{"encoder_arch": "vit", "model": "masked image model", "dataset": "microscope photos of single blood and bone marrow cells", "train_examples": 48542, "image_size": 48, "crop_scale_min": 1, "horizontal_flip": true, "translate": 0.12, "color_jitter": 0.1, "method": "mae", "mask_ratio": 0.75, "loss": "mse", "encoder_norm": "layernorm", "encoder_norm_position": "pre", "encoder_activation": "star_relu", "encoder_mlp_ratio": 4, "encoder_head_dim": 48, "encoder_fused_qkv": false, "encoder_bias": "all", "encoder_qk_norm": false, "encoder_parallel_block": false, "encoder_inner_norm": false, "encoder_patch_size": [6, 6], "encoder_layers": 8, "encoder_width": 160, "encoder_positions": "rope", "encoder_register_tokens": 2, "decoder_width": 192, "norm_pix_loss": false, "decoder_layers": 6, "init": "kaiming_normal", "residual_init": "none", "optimizer": "soap", "beta2": 0.95, "lr": 0.0032, "beta1": 0.95, "shampoo_beta": 0.95, "eps": 1e-08, "precondition_frequency": 50, "max_precond_dim": 512, "one_sided": false, "adamw_lr_other_params": 0.001, "steps": 12700, "batch_size": 128, "epochs": 33.5, "lr_schedule": "cosine", "final_lr_fraction": 0.01, "warmup_steps": 1270, "weight_decay": 0.02, "adamw_weight_decay_other_params": 0.05}
Rows from block 6 of the encoder of a small masked image model, named by matrix and row number. Rows with one number belong to one neuron. Each number is 128 + 32 x the weight over its row's rms, rounded and kept within 0 to 255. All counts start at 0.
After each neuron's rows are labels from the 100 images, of 14976, where the neuron reaches its highest value: "patch colour" is the nearest of a few named colours to the mean colour under the peak; "responds to" is what is common among them. Only what is clearly more common there than usual is listed. The data: microscope photos of single blood and bone marrow cells. In brackets: how many of the 100.
# fc1: MLP up (encoder.blocks.6.mlp.fc1.weight, 640x160), inputs 0-79
# fc2: MLP down (encoder.blocks.6.mlp.fc2.weight, 160x640, transposed), outputs 0-79

fc1.151 [ 62  59 107 125 126  99 124 120  97 151 111 168 164 119 103 164 159 179 161 180 114  62 131 127 138 117 157 140 131  70 125 118 132 136 133 209  95 103 121 104 146 129  91  93  82 194  97 135 120 154 131 187 122 105 130  59 146  62 114 161  83 200 152 126  94 126  98 118 175 161 117 144 125  72 138 156 136 108 150 167]
fc2.151 [139 141  88 120  98 130 102 144 119 146 164  71 150 194 124 136  98 181  89  18 113 158 105 151 130  75 124 158 171 167 114 169 148 129 106 114 167 126 117 162  82 158 126  84 143 116 157 178 118  65 106  76 171 145  96 122 119 137  63 160 157 142 136 109 118 135 207 124 105  67 120 102 209 133 111  83 132 133 117 101]
patch colour: blue (62)
responds to: cell type: promyelocyte (48)

fc1.461 [148 165  87 132 115 165 129 127 133 115 172 128 139 130 143  51 117 118 105  98 140 129  91 106 155 108 147 129 143 153 171 159 117  87 179 120 164  77 187 157 123  84 138 156 110 150 144 156 143 127 120  68 108 140 153  82 134 156 141 163 188 204  63 170 175  74 142 129 148 147 105 167 203 115 100 110 145 117 128 106]
fc2.461 [139 100 137 138 111  97 123 138 127 136  50 174 153  77  99 186 184 194 181 182 137 128 150 118 119 128 117  79 134 143 123 137  88 139  92 111 113 151 102 123 128 202 140 125 153 176 136  72 105 157  95 157  67 138 137 177  88 164 102  81  95 139 123 142  95 154 108 167  70  76 132  44  94 123 161 142 113 111 116 131]
patch colour: pink (80)
responds to: smear: peripheral blood (80); cell type: segmented neutrophil (42)

fc1.210 [109 118 137 153 134 205 131 149 106 156 129 172 148 142 134 147  82 126 146 138 126  72 103 136 119 144 118 150 115 116 124 143 117 139 123 140 108 127 180 122 115 186 149 176 134 135 155  84 134 133  33 115 142 159 136  91  69 118 196 153 105 106 145 127 170  82 133 114 167 165 159 159 162 177 188 105 188  76  81 179]
fc2.210 [159 172 171 141  84  94  98 138 124 127 112 124  97 108 160 129  78 132 100 113 130 163 121 131 128 121 145  76 140 168 117 103 157 110  76  79 168 123  78 125 133 172 105 106 109 113 164 190 149 118 172 124 152 114 208 203 148 129  66 110 151 104 146 140 152 147 153 179 126 108 161 114 149 104 126 151 117  95 116  92]
patch colour: pink (65)
responds to: smear: peripheral blood (54); cell type: segmented neutrophil (42)

fc1.224 [112 108 128 177 176  99 121 123 177 172  87  93 193 103 176 126 168 114 128 164 104  88 135 179  72 102 146 148 121 168 138 122 182  70 127 131 168 102 148 179 177 135  92 139 154 118 119 164 134 134 120 148 104 105 105  86 163 121  71 187 167  89  75  96 149 139  92  94 114 131 108 117 136 155 174 183 202 164 121 162]
fc2.224 [135 149 175 135  42 146  72  93 119 134 174 151  90 120 106 150 106 172 139 150 137 131  89 132 149 164 154 123 139 152  88 167 100 189  88 142 149 116 126 106 209 153 136  80 138 167 160 126 149  97 116 150  68 100 158 111  89  83 142 119 176 122 171 151  98 153 140 130  96 102 122  93 128  94  91  80 127  87 121  80]
patch colour: blue (71)
responds to: cell type: erythroblast (46)

fc1.347 [136  53 125  99  97 157 102 126 132 144 142 132  89  78 135 196 187 101 138 130 132 139  76 151 114 163 124 177 180 134 156 157 134 162 101 145 155 105 148 138 116 107 106  80  79 113 146 141  69 157 153 123  74 127 139 155 100 185 105 115  53 186 144 115 128 114 122 187 208 117  63 112 181  79 129 145 140 147 166 157]
fc2.347 [ 93 160 145 148 106 150 150  73 108 134  92 135 148 155 152 202  55 173 140 145 110  94 133 134 150  58 137 134 148  92 172 169 134 109 160 147  84  78 158 131  85 120 104 138 149 127 105 137 162  84 105  95 190 144 127  91 195 139 166 179 132 139 148 140 115 148 214 147 126  88 200 203 133 155 126 141 103 136 118 139]
patch colour: pink (71)
responds to: smear: peripheral blood (79); cell type: segmented neutrophil (61)

fc1.181 [154 121 161  55 150  78 174 109 157 141  91 123  81 148 185 123 182 151 111 152  82 112 115  99 103 165  92 153 132 204 157 171 129 142 140 154  89  61  96 104 166 154 134 177 105  86 208 155 139 143 121 155 125 139 132 123 148 118 141 142 140  85  81 151 123  99  81 135 177 204 108 118 141 104 148 171 146 104 163 184]
fc2.181 [ 95 145 152 144  81 129  77 143 103 193 151 170 137 154 150 125 118 146 138 188 138 157 108  88 185 102 176  80 118 109 100 113 166 125  83 186 137 125  99  99 160 159 130  88 120 181 121 128 139 112 135 138 103 128 116 145  89 113 148 180 187 150 138 149  92 199 175 140  98 128 145 119 143 113 110 124 193 133 113 104]
patch colour: pink (73)
responds to: smear: peripheral blood (63); cell type: segmented neutrophil (44)

fc1.102 [123 131 138 124 129 134 146 151  72 139 147 114 121 103 104  99 158  86 176  98 109 153 145 152 123 164 105 121 163  87  77 135 129 109 105 163 180 121 134 107  78 159 116 203 122 102  52 178  76 165 158  95 120 117 189 118 130 107 148 139 117 104 164 151 173 140 151 202 148  79  73 115  97 151 166 121 106 151 117 150]
fc2.102 [117 126 183 156  56 186  98 139 166 153 111 165  99 159 179 151 134 155  90 123 165 167 116 138 201 127 112 119 171 182 116 103 133 113  53 173 148 149 138  98 170 137 165 135 118 141 122 164 160 125 101 132  80 109 116 161 146 176 135 158 155 149  85 108 110 149  95 126  66 155 186 117 124 127 111  89 188  90 109  80]
patch colour: white (69)
responds to: smear: peripheral blood (50)

fc1.355 [143 142 152 123 117 156 135 154 112 119 150 172 105  86 157 153 104 125 122 112 120 141  95  71 112  95 155 141 153 149 115 101 145 180 133 121 189  85 184  82 101 190 135 101 112  99 152 141  89 127 120 144 150 118 126 117 160 162 127 143 104 109 182 212 149  55 159  98 145 120  53 139 147 130  66 167 163 138 125 142]
fc2.355 [129 147 171 122  86 129 135  84 135 138 117 179 136 118 164 164 101 155 173 124 121 156 140  80 161 139 142 117 110 127 113 113 120 115  69 120  83 164  98  75 203 191 116 108 120 176 146  99 220 146 146 126  76 133 124 167 104 145 134  80 189 105  85  74 116 162 110 185 102 178 143  88 137 121 173 130 121 111 108  97]
patch colour: blue (62)
responds to: cell type: erythroblast (33)

fc1.583 [171 130 101 182 125 171 136 117  82 159 123  92  90 107 116 124 148 145 128 157 116 111 183 114  87 111  95 185  96 164 182 139 121 104  76 106 152  72  90 146 113 115 110 135  86 168 116 147 160 149 104 114 100 120 124  86 198  80 133 114 155 198 111 158 179  93 204 155 116 170 133 122 152  92 114 146 128 175 196 157]
fc2.583 [138 158 154 126  73 135 101 168 145 124 113 175 154 115 150 132 101 113 184 131 136 134 125 118 143 128 156  83 118 167 103 184 142 210  95 112 136 111 116 138 151 190 202 132  84 121 156 155 121 104 125 130  61 144 136 141 105 138 103 151 143 139 174 133  96 146 127 149 134 149  95 138 130 116 138  63 164  59  79  79]
patch colour: pink (90)
responds to: smear: peripheral blood (93); cell type: segmented neutrophil (49)

fc1.287 [121 127 141 109 145 132 134  97 179 107 163  99 127 123 100 118  63  86 167 178 143 173 122 142 131 149 131 142  71 135 115 127 105 155 157 109  98 118 181 133 161 196 155 152 117 167 148  66  79 166 120 192 174 110  95 137 133  74  88  97  90 117  38  52 105 107 147 125 149  93  95  95  99 123 137  95 195 103 112 158]
fc2.287 [124 134 163 142 119 141 112 157 164 166 139 181 104 152 153 131 115 159  85 122 127  98  94 131 151 130  52 144 118 150 126 154 144  97  54 201 150 171 101  72  91  82 147 114  86  84 100 184 173 110  98 144  67  93 109 152 150 141 152 154 212 124 140 144  93 154  99 140  60 148 159 141 134 120 141 106 220 114  67 146]
patch colour: blue (43); black (34)
responds to: cell type: lymphocyte (44)

fc1.239 [114 101 101  57  86 142 110 130 123 128 123  93  91  57 124 143 152 160  80 124  90 152 135 137 118 144 171 152 136 103 184 122 118  81 140 148 146 128 123 120  98 123 140 114 113 170 123 116 130 124 109 137 115 159 186 111  99 108 106 114  52 128 168 192 162 135 168 123  89 125 133  70 124 110 145 123 135 196 119 161]
fc2.239 [137 140 155 193 107 119  58 137 129 163 131 161 160 127 114  86 104 172 139 110 183  80 110 102 163 117 123  91 100 222  79 165 108 134 159 110  98 139 115  96 165 145 163 103 139 139 115 142 147 138 105 124 100  92  53 147 138 170 105  84 158 147 112  60 143 110 115  71 138 146 146 170 140 152  84  68 148  73 134 103]
patch colour: blue (59)
responds to: cell type: promyelocyte (35)

fc1.518 [120 114 188 167 119 122 101 134 168  98 144 147 129 146 116 145  96 109 136 136 123 100  86 177  62 149 196 103 160 218 176 106 136 147 151 138 141  91 106 164 117 133 132 107 120 128 122 104  80 102 121 161 125 141 147  90 177 128  65 120 173 146  52  88 140 145  54  87  57 186 150 176  96 122 193 102 123  82 100 150]
fc2.518 [133 127 115 191 219 148 213 126  64  95  99  90 140 170 124 127 134 143 146 112 100 111 183  67 125  94  97 170  62  43 102 131 142  72 127  68 134 116 146 108  87 104 131 171 144 129  87 148 119 142  91 123 141 181  90 133  98 152 181 155  78 139 146 135  95 146 146 101 153  84 105 146 155 163 102 126 111 164 152 142]
patch colour: pink (98)
responds to: smear: peripheral blood (100); cell type: segmented neutrophil (43)

fc1.542 [137 104 205 160 156 125 130  63 133 144 189 188 122 202 103 170 129  99  95 119 141 167  81 136 127  63 105 146 122 134 180 146 136 101 130 167 169  79 123 127 101 198 126 128 123 122 117 136  96 114  86 144 158 152 193 118 131 139 126 216 119  73 128 150  92 157 162 138 117 112 104  96 185 161 138 144 152 122 152  76]
fc2.542 [106 128 167 108  97 157 116 165 139 111  78 156  84 128 116 126 102 126 160 200  93 125 151 120 118 131 175 150 151 104 187 150 128  88  89 124 155 139 181 122 178 113 148 117 114 158 120 134 166 142 134 105  78  70 106 119 144 118 123 148 169 174  86 120  92  74 136 143 108 101 210 188 132  99 108  22 156 128  78 157]
patch colour: blue (32)
responds to: cell type: erythroblast (44)

fc1.521 [114 102 188 114 144 179  70 100 180  98 129  49  72 139 116 123 125 141 175  86  73 139 133 139 143 155 105 170 117 146 140 112 114 213 117  89 135  69  98 163 158 158 169  95 156 141 134 125  72 153 159 112 128 168 114 138 139 100 147  94  95 146 119 102 128  89 158  98 109  76 150  56 144  59 159 118 104 132 166  90]
fc2.521 [142 173 100 119 119 153 209 176  94 172 120 188 155 149 158  86  90 191  68 136 209 133 167 138 120 135 110 103  96 106 127 134 118 104 144 129 155 159  67 175 116 123 109 124 141  94  76 127 126 107 115 138 130 118 124 116 140  82 128 176  89 177 185 118  88 161 160 154 142 105 114 131  98 198  96 115 103 107 124 165]
patch colour: pink (55)
responds to: smear: peripheral blood (47)

fc1.155 [122  94 231  89 172 137  77 103 179 172 150 153 139 145 148 193  72 115 100 138 142  61 187 160 118 108 158 103  95 126 142 144 134 162 125 141 165 108 100  92 142 127  82 127  74 138 132 166 110 113  96 165 175 115 110 116 128  99  86 170 125 130 173 187 114 152 134  75 170  96 110 152 121 119  86 112 173 139 119 138]
fc2.155 [134 112 145 165  75 110 142 178 121 171 135 110 107 169 140 172 125 152 165 207 158 170 150  98 100 128 144 145  88 151 127 124 133 114  34 192  97 143 159 135 162 153 142 118 141 118 151 145 129 116 151 142  52  85 106  89 137 157 109  95 134 163 110 129 117 153 172 161 129 115 131  91 184 116 174 127 140  83  96  94]
patch colour: blue (35)
responds to: smear: peripheral blood (58)

fc1.392 [ 98  87 106 115 168  75 119  66  74 160  99 153 112 135  95 200 143 134  78  91 125 149 174 126 140  98 210 190 125  84 127 115 112  85 123 156 148  87 160 159 115 157 102 180 145 123 141 128 140 136 150 182 106 127  82 137 101 120 110 110 118 146 163 105 113  93 123 109 149 125 133 117 111 137 179 188 120 130  89 157]
fc2.392 [126 123 183  93  54 167 108 183 142 175 145 196  97 110 167 119 142 183 159 163 136 161 111 138 197 152 120 110 138 169  81 133 135 149  66 148 137 150 103 103 161 140 129  96 103 167 160 142 152 167 114 123 104  98 155 157 145 119 171 121 168 132 140 158  88 161 133 162  67 159  97 135 152 110  76  58 154 129 142  54]
patch colour: purple (85)
responds to: cell type: promyelocyte (33)

fc1.217 [ 65 135 173 127 124 118 131 119 121 164 154  97 170  81 127 126 186 139  97 175 112  77 131 181 163 139  80 103 129 162 129 143 179 139 134  99 168 109 187 148 128 116 102 123 124 199 106 104 106 124 163 131 114 156 128 171 159 180 116 140 126 134 140 146  55 125 165 128 136 100 125 173 172 149 141 128 152 124  84 142]
fc2.217 [145 167 155  97 115 126  97 146 160 117  64 176  75  62  98 108 133 121 142 118  91 123 119 100 119  81 166 141 148 208 133 131  98 117 105 118 119 116 123 119 122 182 151 118 133 122 169 157 181 121 143  94 113 127 128 149 138 151 118 113 161 150 162 137 150 209  70 159  93 120  49 134 116  87 211 114 112  81 139 117]
patch colour: pink (57)
responds to: smear: peripheral blood (73); cell type: segmented neutrophil (54)

fc1.304 [151 114 121 111 108 175  78 147 145 139  54 107  75 118 149 132 131 117 138 172  55 106  96  97 122 144 117 135 158 154 151 100 101 172 106 154 127 101 163 133 147 138 111  90  57 141 150  92  49 168 120 161 162 170 158 164 140  75 110 138 107 176 118 102 146 140 142 110 192 213 142 124 158 178 100 174 138 185 120 190]
fc2.304 [147 107 148 144 110  84 169 148  83 152 126 175 152 150 140 123  75 174 125 126 179 151 148 163 180 131 138 117  59 133 114 182 110 135 138 113 142 160 130 131 147 150 127 125 115  92 111 162 184 147 151 104  80 110 112  87 107 170 146  95 132  97 128 173 133 111 105 130  72  84 165 217 121  67 113  87 119 110 110 110]
patch colour: grey (73)
responds to: cell type: lymphocyte (37)

fc1.567 [134 171 117 123 196 164 105 125 157 119 127 105 159 141 143 112 122 104  93 159 131 112 133  92 152 120 130 128 194 113 193 151 115 154 146 135 148 113  88  93 154 106  83 164 112 116 114  67 164  93 182 110 207 101 128 116  46 128 133 131 115  72  64 133 198 153 108  72  95 115 105 172 169  83  71  81 143 147 138 173]
fc2.567 [123 126 203 140  89 128 105  82 139 160 123 161 131 131 158 129 107 130 149 167 172 135  92 150 162 173 176 102 128 163 141 127 127 137  17 128 103 104 140 168 152 188 111 114  94 181 134 141 161  99 139 136  48 108 126 169 139 133  83 133 171 148 138 143 108 133 111 170 124 126 139 105 105 112 125 149 189 135  85  65]
patch colour: grey (65)
responds to: cell type: erythroblast (35)

fc1.137 [165 113 141 109 108  95 103  99 127 135 161  89 127 141 119 164 141 126 109 113 101  71 112 125 130 122 152 184 137 148 168 132 138 135 146  97  86 155 124 122 100 119 101 164 152 204  50 124 198 135 144  85 139  89 173 116 159 182  96 119 145 172 152 136 113 107 128 152 171 132  87 174  90  89 164 143 187 107 125 134]
fc2.137 [140 208  83 139  71 111 146 163 132 111  89 155 125 138 121 161 111 158 132 168 141  93 108  84 116 103  94 143 121 150  59 180  90 108  91 137 142  80 124 151 156 116  94 156  64 134 140  79  79 133 139 156  98  91 111 123 135 123 104  93 134  66 170 113 157 163 165  94 155 161 143  94 127 193 179 115  77 115 107 123]
patch colour: white (87)
responds to: smear: peripheral blood (78); cell type: segmented neutrophil (74)

fc1.131 [138 108 165 177 141 160 104 106  68 189 113 155 125 110  69 156 155 117 116  89 122 122 142 108 184 132 122 142 156 128 108 132 111 160 110 107 119 157 108 150  61 169 162 123  82 125 114  81  87 117 118 129  94 155 166 139 105 100 114 183 149  79  79 165 137 137 159 123 129 187 146  88 191 117 144 116 126 104 126 206]
fc2.131 [154 104  96 110 107  79 207 158 133  79 116  53 147 145 180  80  77 135  96 111 132 143 145 169 135  65 191 130 162 167 164 104  87 108 126  94 137 101 139 184  85  82 106 177 155 127  84  95 131 111 148  99 144 114 140  71 143 155 155 121 110 145 115 122  90 107 134  80 128  90 121 115 125 190 139 151 164 154 138 125]
patch colour: grey (51)
responds to: cell type: promyelocyte (38)

fc1.31 [172 106 156 128 157 160 139 108 139 100 123 113 128 148 133 143 105  83  63  86 120 132 194 173  75 111 109  57 163 102  76 129  88 100 139 105 110 113 155  90  92 180  92  93 121 106  93 160  71  58  84 178 125 133 110 164 129 117 106 149 119 119  85 113  69 159 111 136 145 107  79 168 185 122 140 110  95 131 138 129]
fc2.31 [119 148 186 133  76 107  66  94 126 115 126 155 127 100 113 142 147 186 158 194 101 151 105  67 150 136 143 160 137 121 148 107 141 139 121 133 151 103 158 130 137 175  65  95 165 211 148 157 168 117 129  82 111 111 141 117 124 111 136 129 192 161 195 119 139 174 164 154 118 108 121 126 146 132 134 127 123  95 183  91]
patch colour: pink (92)
responds to: smear: peripheral blood (99)

fc1.51 [112 165  73 152 128 127 142 141  95 109 121 186 141 174 133 130 109 115 101  96 120 130 147 129 103 153 160  55  98 133 142  76  93 162  95 127 125  92 118 180 160 112 135 112  70 103  60 144 123  73  57  81  95 156 135 129 144 135 111  95  86 105 120 155 138 165 110 104 102 223 118 151 118 142 132 150 133 174 146 181]
fc2.51 [134 160 171 128  77 169  78  66 125 149  88 203 153 115 109  80 141 167 146 169  94 127  72  66 203 157 130 163 114 167  55 145 144 114  99 169 114 161  91  75 131 133 128 111 178 186 148  78 117 181 176 174  90 131 140 139 131  84 156 108 153 146 148 121 102 147 124 128 109 151 131 111 153 128 119  63 156 118 114  96]
patch colour: pink (55)
responds to: smear: peripheral blood (54)

fc1.200 [144 174 125  77 113 137 136 119  86 107 148 134 140 163 149  92 165 168 102 139 129 172 165 116 124 131 139 110 155  84 115  77  91 112 118 111 171 126 182 136 165 146 150 125  63 165 121 129 101  61 130 165 113 117 163 144  42 120 135 111 105 149 138 111 147 109 171 113 153 122 160  99 102 152  75 134 105 165 117 115]
fc2.200 [132 119 138 202 139 157 115 129 125 183 142 121 158 111 155 110  64  97 119 136 135 130 176  84 131 155 144 101 174 200  75 179 116 128 149 121 118 120 114 113 135 160 135 101 163 126 132 102  92 118 126  94 127 135  66 126 118 107 104 125 128  88 119 123 192 108 134 141 194 145  99 161 153 116  89 130 207  86 130  82]
patch colour: blue (66)
responds to: cell type: promyelocyte (27)

fc1.478 [113  97  76 109 118 130 128 112 101 116 152 115 134 136  69 167 185 132 116 116  72 192 122  99 144 166 126  93 142  72  82 120  55  64 137 139 183 132 124 131 143 168 106 121 104 133 144 149  80 159  84 148 226 136 132 137 125  73 145 184 107 126 111 130 102 151 135 146 112 125 157 129 102 166 105 132 197 135 141 130]
fc2.478 [137 130 135 107  60 126 136 155 116 221 114 152 154 123 181 127  52 166 125 137 173 104 150 126 156 131 133 136 123 110  94 133 137 163  67 150 159 132  96 107 174 177 150 102 111 159 136 175 111 110 115 131  47 102 133 146  96 167  93 165 145 145 119 145 132 144 112 151  55 138 155  96 173  66 122  83 163  74 112 127]
patch colour: blue (61)
responds to: cell type: promyelocyte (57)

fc1.213 [147  77 154 131 129 137 138 184 158  70  97  95 125 156 169  98 103 108  95 134 153 126 127  50 106 141 146  70 187 118 149 122 123 166 159 113 182 122 198 120 176 124 126  76  74 164  81 103 140 125 117 130 157 127 153  59 154 139 110 161 100 136 169  60  62  99 160 114 136 107 110 167  78 117 106 134 129 151 102 109]
fc2.213 [132  91 112 119 131 131 146 125 112 150 122  77  96 107 114 153  95 128 107 113  99 161 152  64  88  89 110 138 167 105 157 100  99 181 112 176 127  94 188 190  85  83 143 100 159 135 163 146  97 129  80 103 120 132 114 174  69  94 101  92 139 131 140 106 163  72 230 148 112 123 131  74 135 184 179 176  84 109 112  89]
patch colour: purple (69)
responds to: cell type: promyelocyte (45)

fc1.350 [131 118  93 136 161  74 161 102  94 152 138 122 132  93 126 106 126 157  85 102 106 114 172 147 144  93 111 196 126 162 156 113 123 138 140 168 116 112  98 124  68  80 136 216 128  98  62 162 102 137 125 112  76 108 125 139 125 142  66 115 116 195 170 183  70 156 123  94 140 109  90 115  81 143 121 178 133  96 152 178]
fc2.350 [117 176 157 160  92 110  53 136 125 101 140 167 150 133 131 142 131 163 136 154 121 120  65  91 158 185 108 124 118 192  83 180 174 157  98 157 182 132  91 133 142 143 100 117 115 210 160 122 147 100 136 104 123 121 173 108 172 140 113 136 205 131  97 114 106 181 149 168 128 114 122 121 182  82 123 102 154  91 116  60]
patch colour: purple (66)
responds to: cell type: segmented neutrophil (73)

fc1.613 [ 79 152 164 178 113 145 114 155 174 143  84 117 160  91 123 128 123  94 133 100 139 161 159 170 157 167  70 132  39  76  85 108 164 105 109 173 126 135 124 160 168 121 122 120 139  51  47 127  55 131 154  80 168 109 131 138 154 101 176 134 136  99 162 106 171 151 116  80 125 125 148 136  86 141 109 125 117 156 193 166]
fc2.613 [129 115 189 123  86 167 133 166 161 224 125 196 113 138 164 140  98 185  62 120 169 121 102 143 192  88 133 125 145 143 110 162 117 137  28 148 117 167 131  93 135  89 158 113 101 131 116 136 156  98 130 117  64  74 141 138 146 155 120 173 113 161  98 134 104 124 111 132 131 139 181 120 134 107 131  87 192  62  87  73]
patch colour: purple (53)
responds to: cell type: promyelocyte (35)

fc1.386 [112 155  67 171 123 178 181 103  91 154 154 151 156 129 104 107 135 163  83 137 114  65 122 136  75 117 133 129 147 133 134 154 101 144 139 132 135  95 160 179  98 142 167  94  86  92  92 141 139 193 132  84  76 140 146 104 113 103 155 182  94 117 138  98 136 128 108 113 157  42 150 174 131 116 166 139 132  96 198 110]
fc2.386 [107 168 218 133  64  62  97 139 132 106 119 126 112 100 178 119 121 167 132 151 165 138  85 104 171 162 144 137 113 130 101 122 167 151 106 115 136 122  99  84 191 167  92 147 146 167 131 174 167  70 118 108 136 137 102 158 129 187 134 102 155  97 139 148 130 149 178 147  70 150 109 147 159 130 137  57 117 103 130 135]
patch colour: pink (74)
responds to: smear: peripheral blood (96); cell type: segmented neutrophil (53)

fc1.75 [118 144 237 160 116 142  93 157 169 174 155 180 178  99  60 117 109 143 200 158  97 108 128 160 179 187 152 105  93 103 144 137 169  95 158 145  98 144 107  99 100 114 112 148 128  84 186  98  81 144 184 100 144 149 113 149 152  87  77 129 160 115 170 171 107 102 115 132 159 110 170  88 136 166 125 107 119 108 100 181]
fc2.75 [167 166 165  84 126 143  96 161 163 108 105  85 101 106 161 126 105 134 116 123 145  75  77 113 110 115 138 165  52 147  92 115  90 128  53 179 130  80 170 125 144 145 149 145 173 184 106 119 167 100 128 145  89 115  86 157 102  95 157  82 132 115 163 141 147 180 149 118 153 159  84 114 153 132 152 121 106  56 116 117]
patch colour: pink (65)
responds to: smear: peripheral blood (85)

fc1.376 [184 120 104 194 110 118 180 158 130 159 108 150  99  94 119  94 117 151 145 133 105 110  97 147 167 166 113 169 143 102 134 144 166 118 195 107 148 114 126 108 130  72  96 111 154 156 105  82 140  80 120  91 130 173 181 161 109  99 147 140 137 135 115 152 152 188 157 121 105 134 118 122 192  79  97 114 130  96 136 206]
fc2.376 [148 152 177 134  93 123 104 137  78 126 109 160  89 163 115 202 156 138 140 119 143 136  95 126 121 170  98 115 148 163  90 152  93 175  51 123 136  97 114 123 205 153 166 142 143 176 121 178 136 164 173 178  87 129  78 143 126 163 132  91 169 103 188 117  86 148 117 127 161 140 140 149 142 126 160 115 163  96  88 134]
patch colour: white (83)
responds to: smear: peripheral blood (85)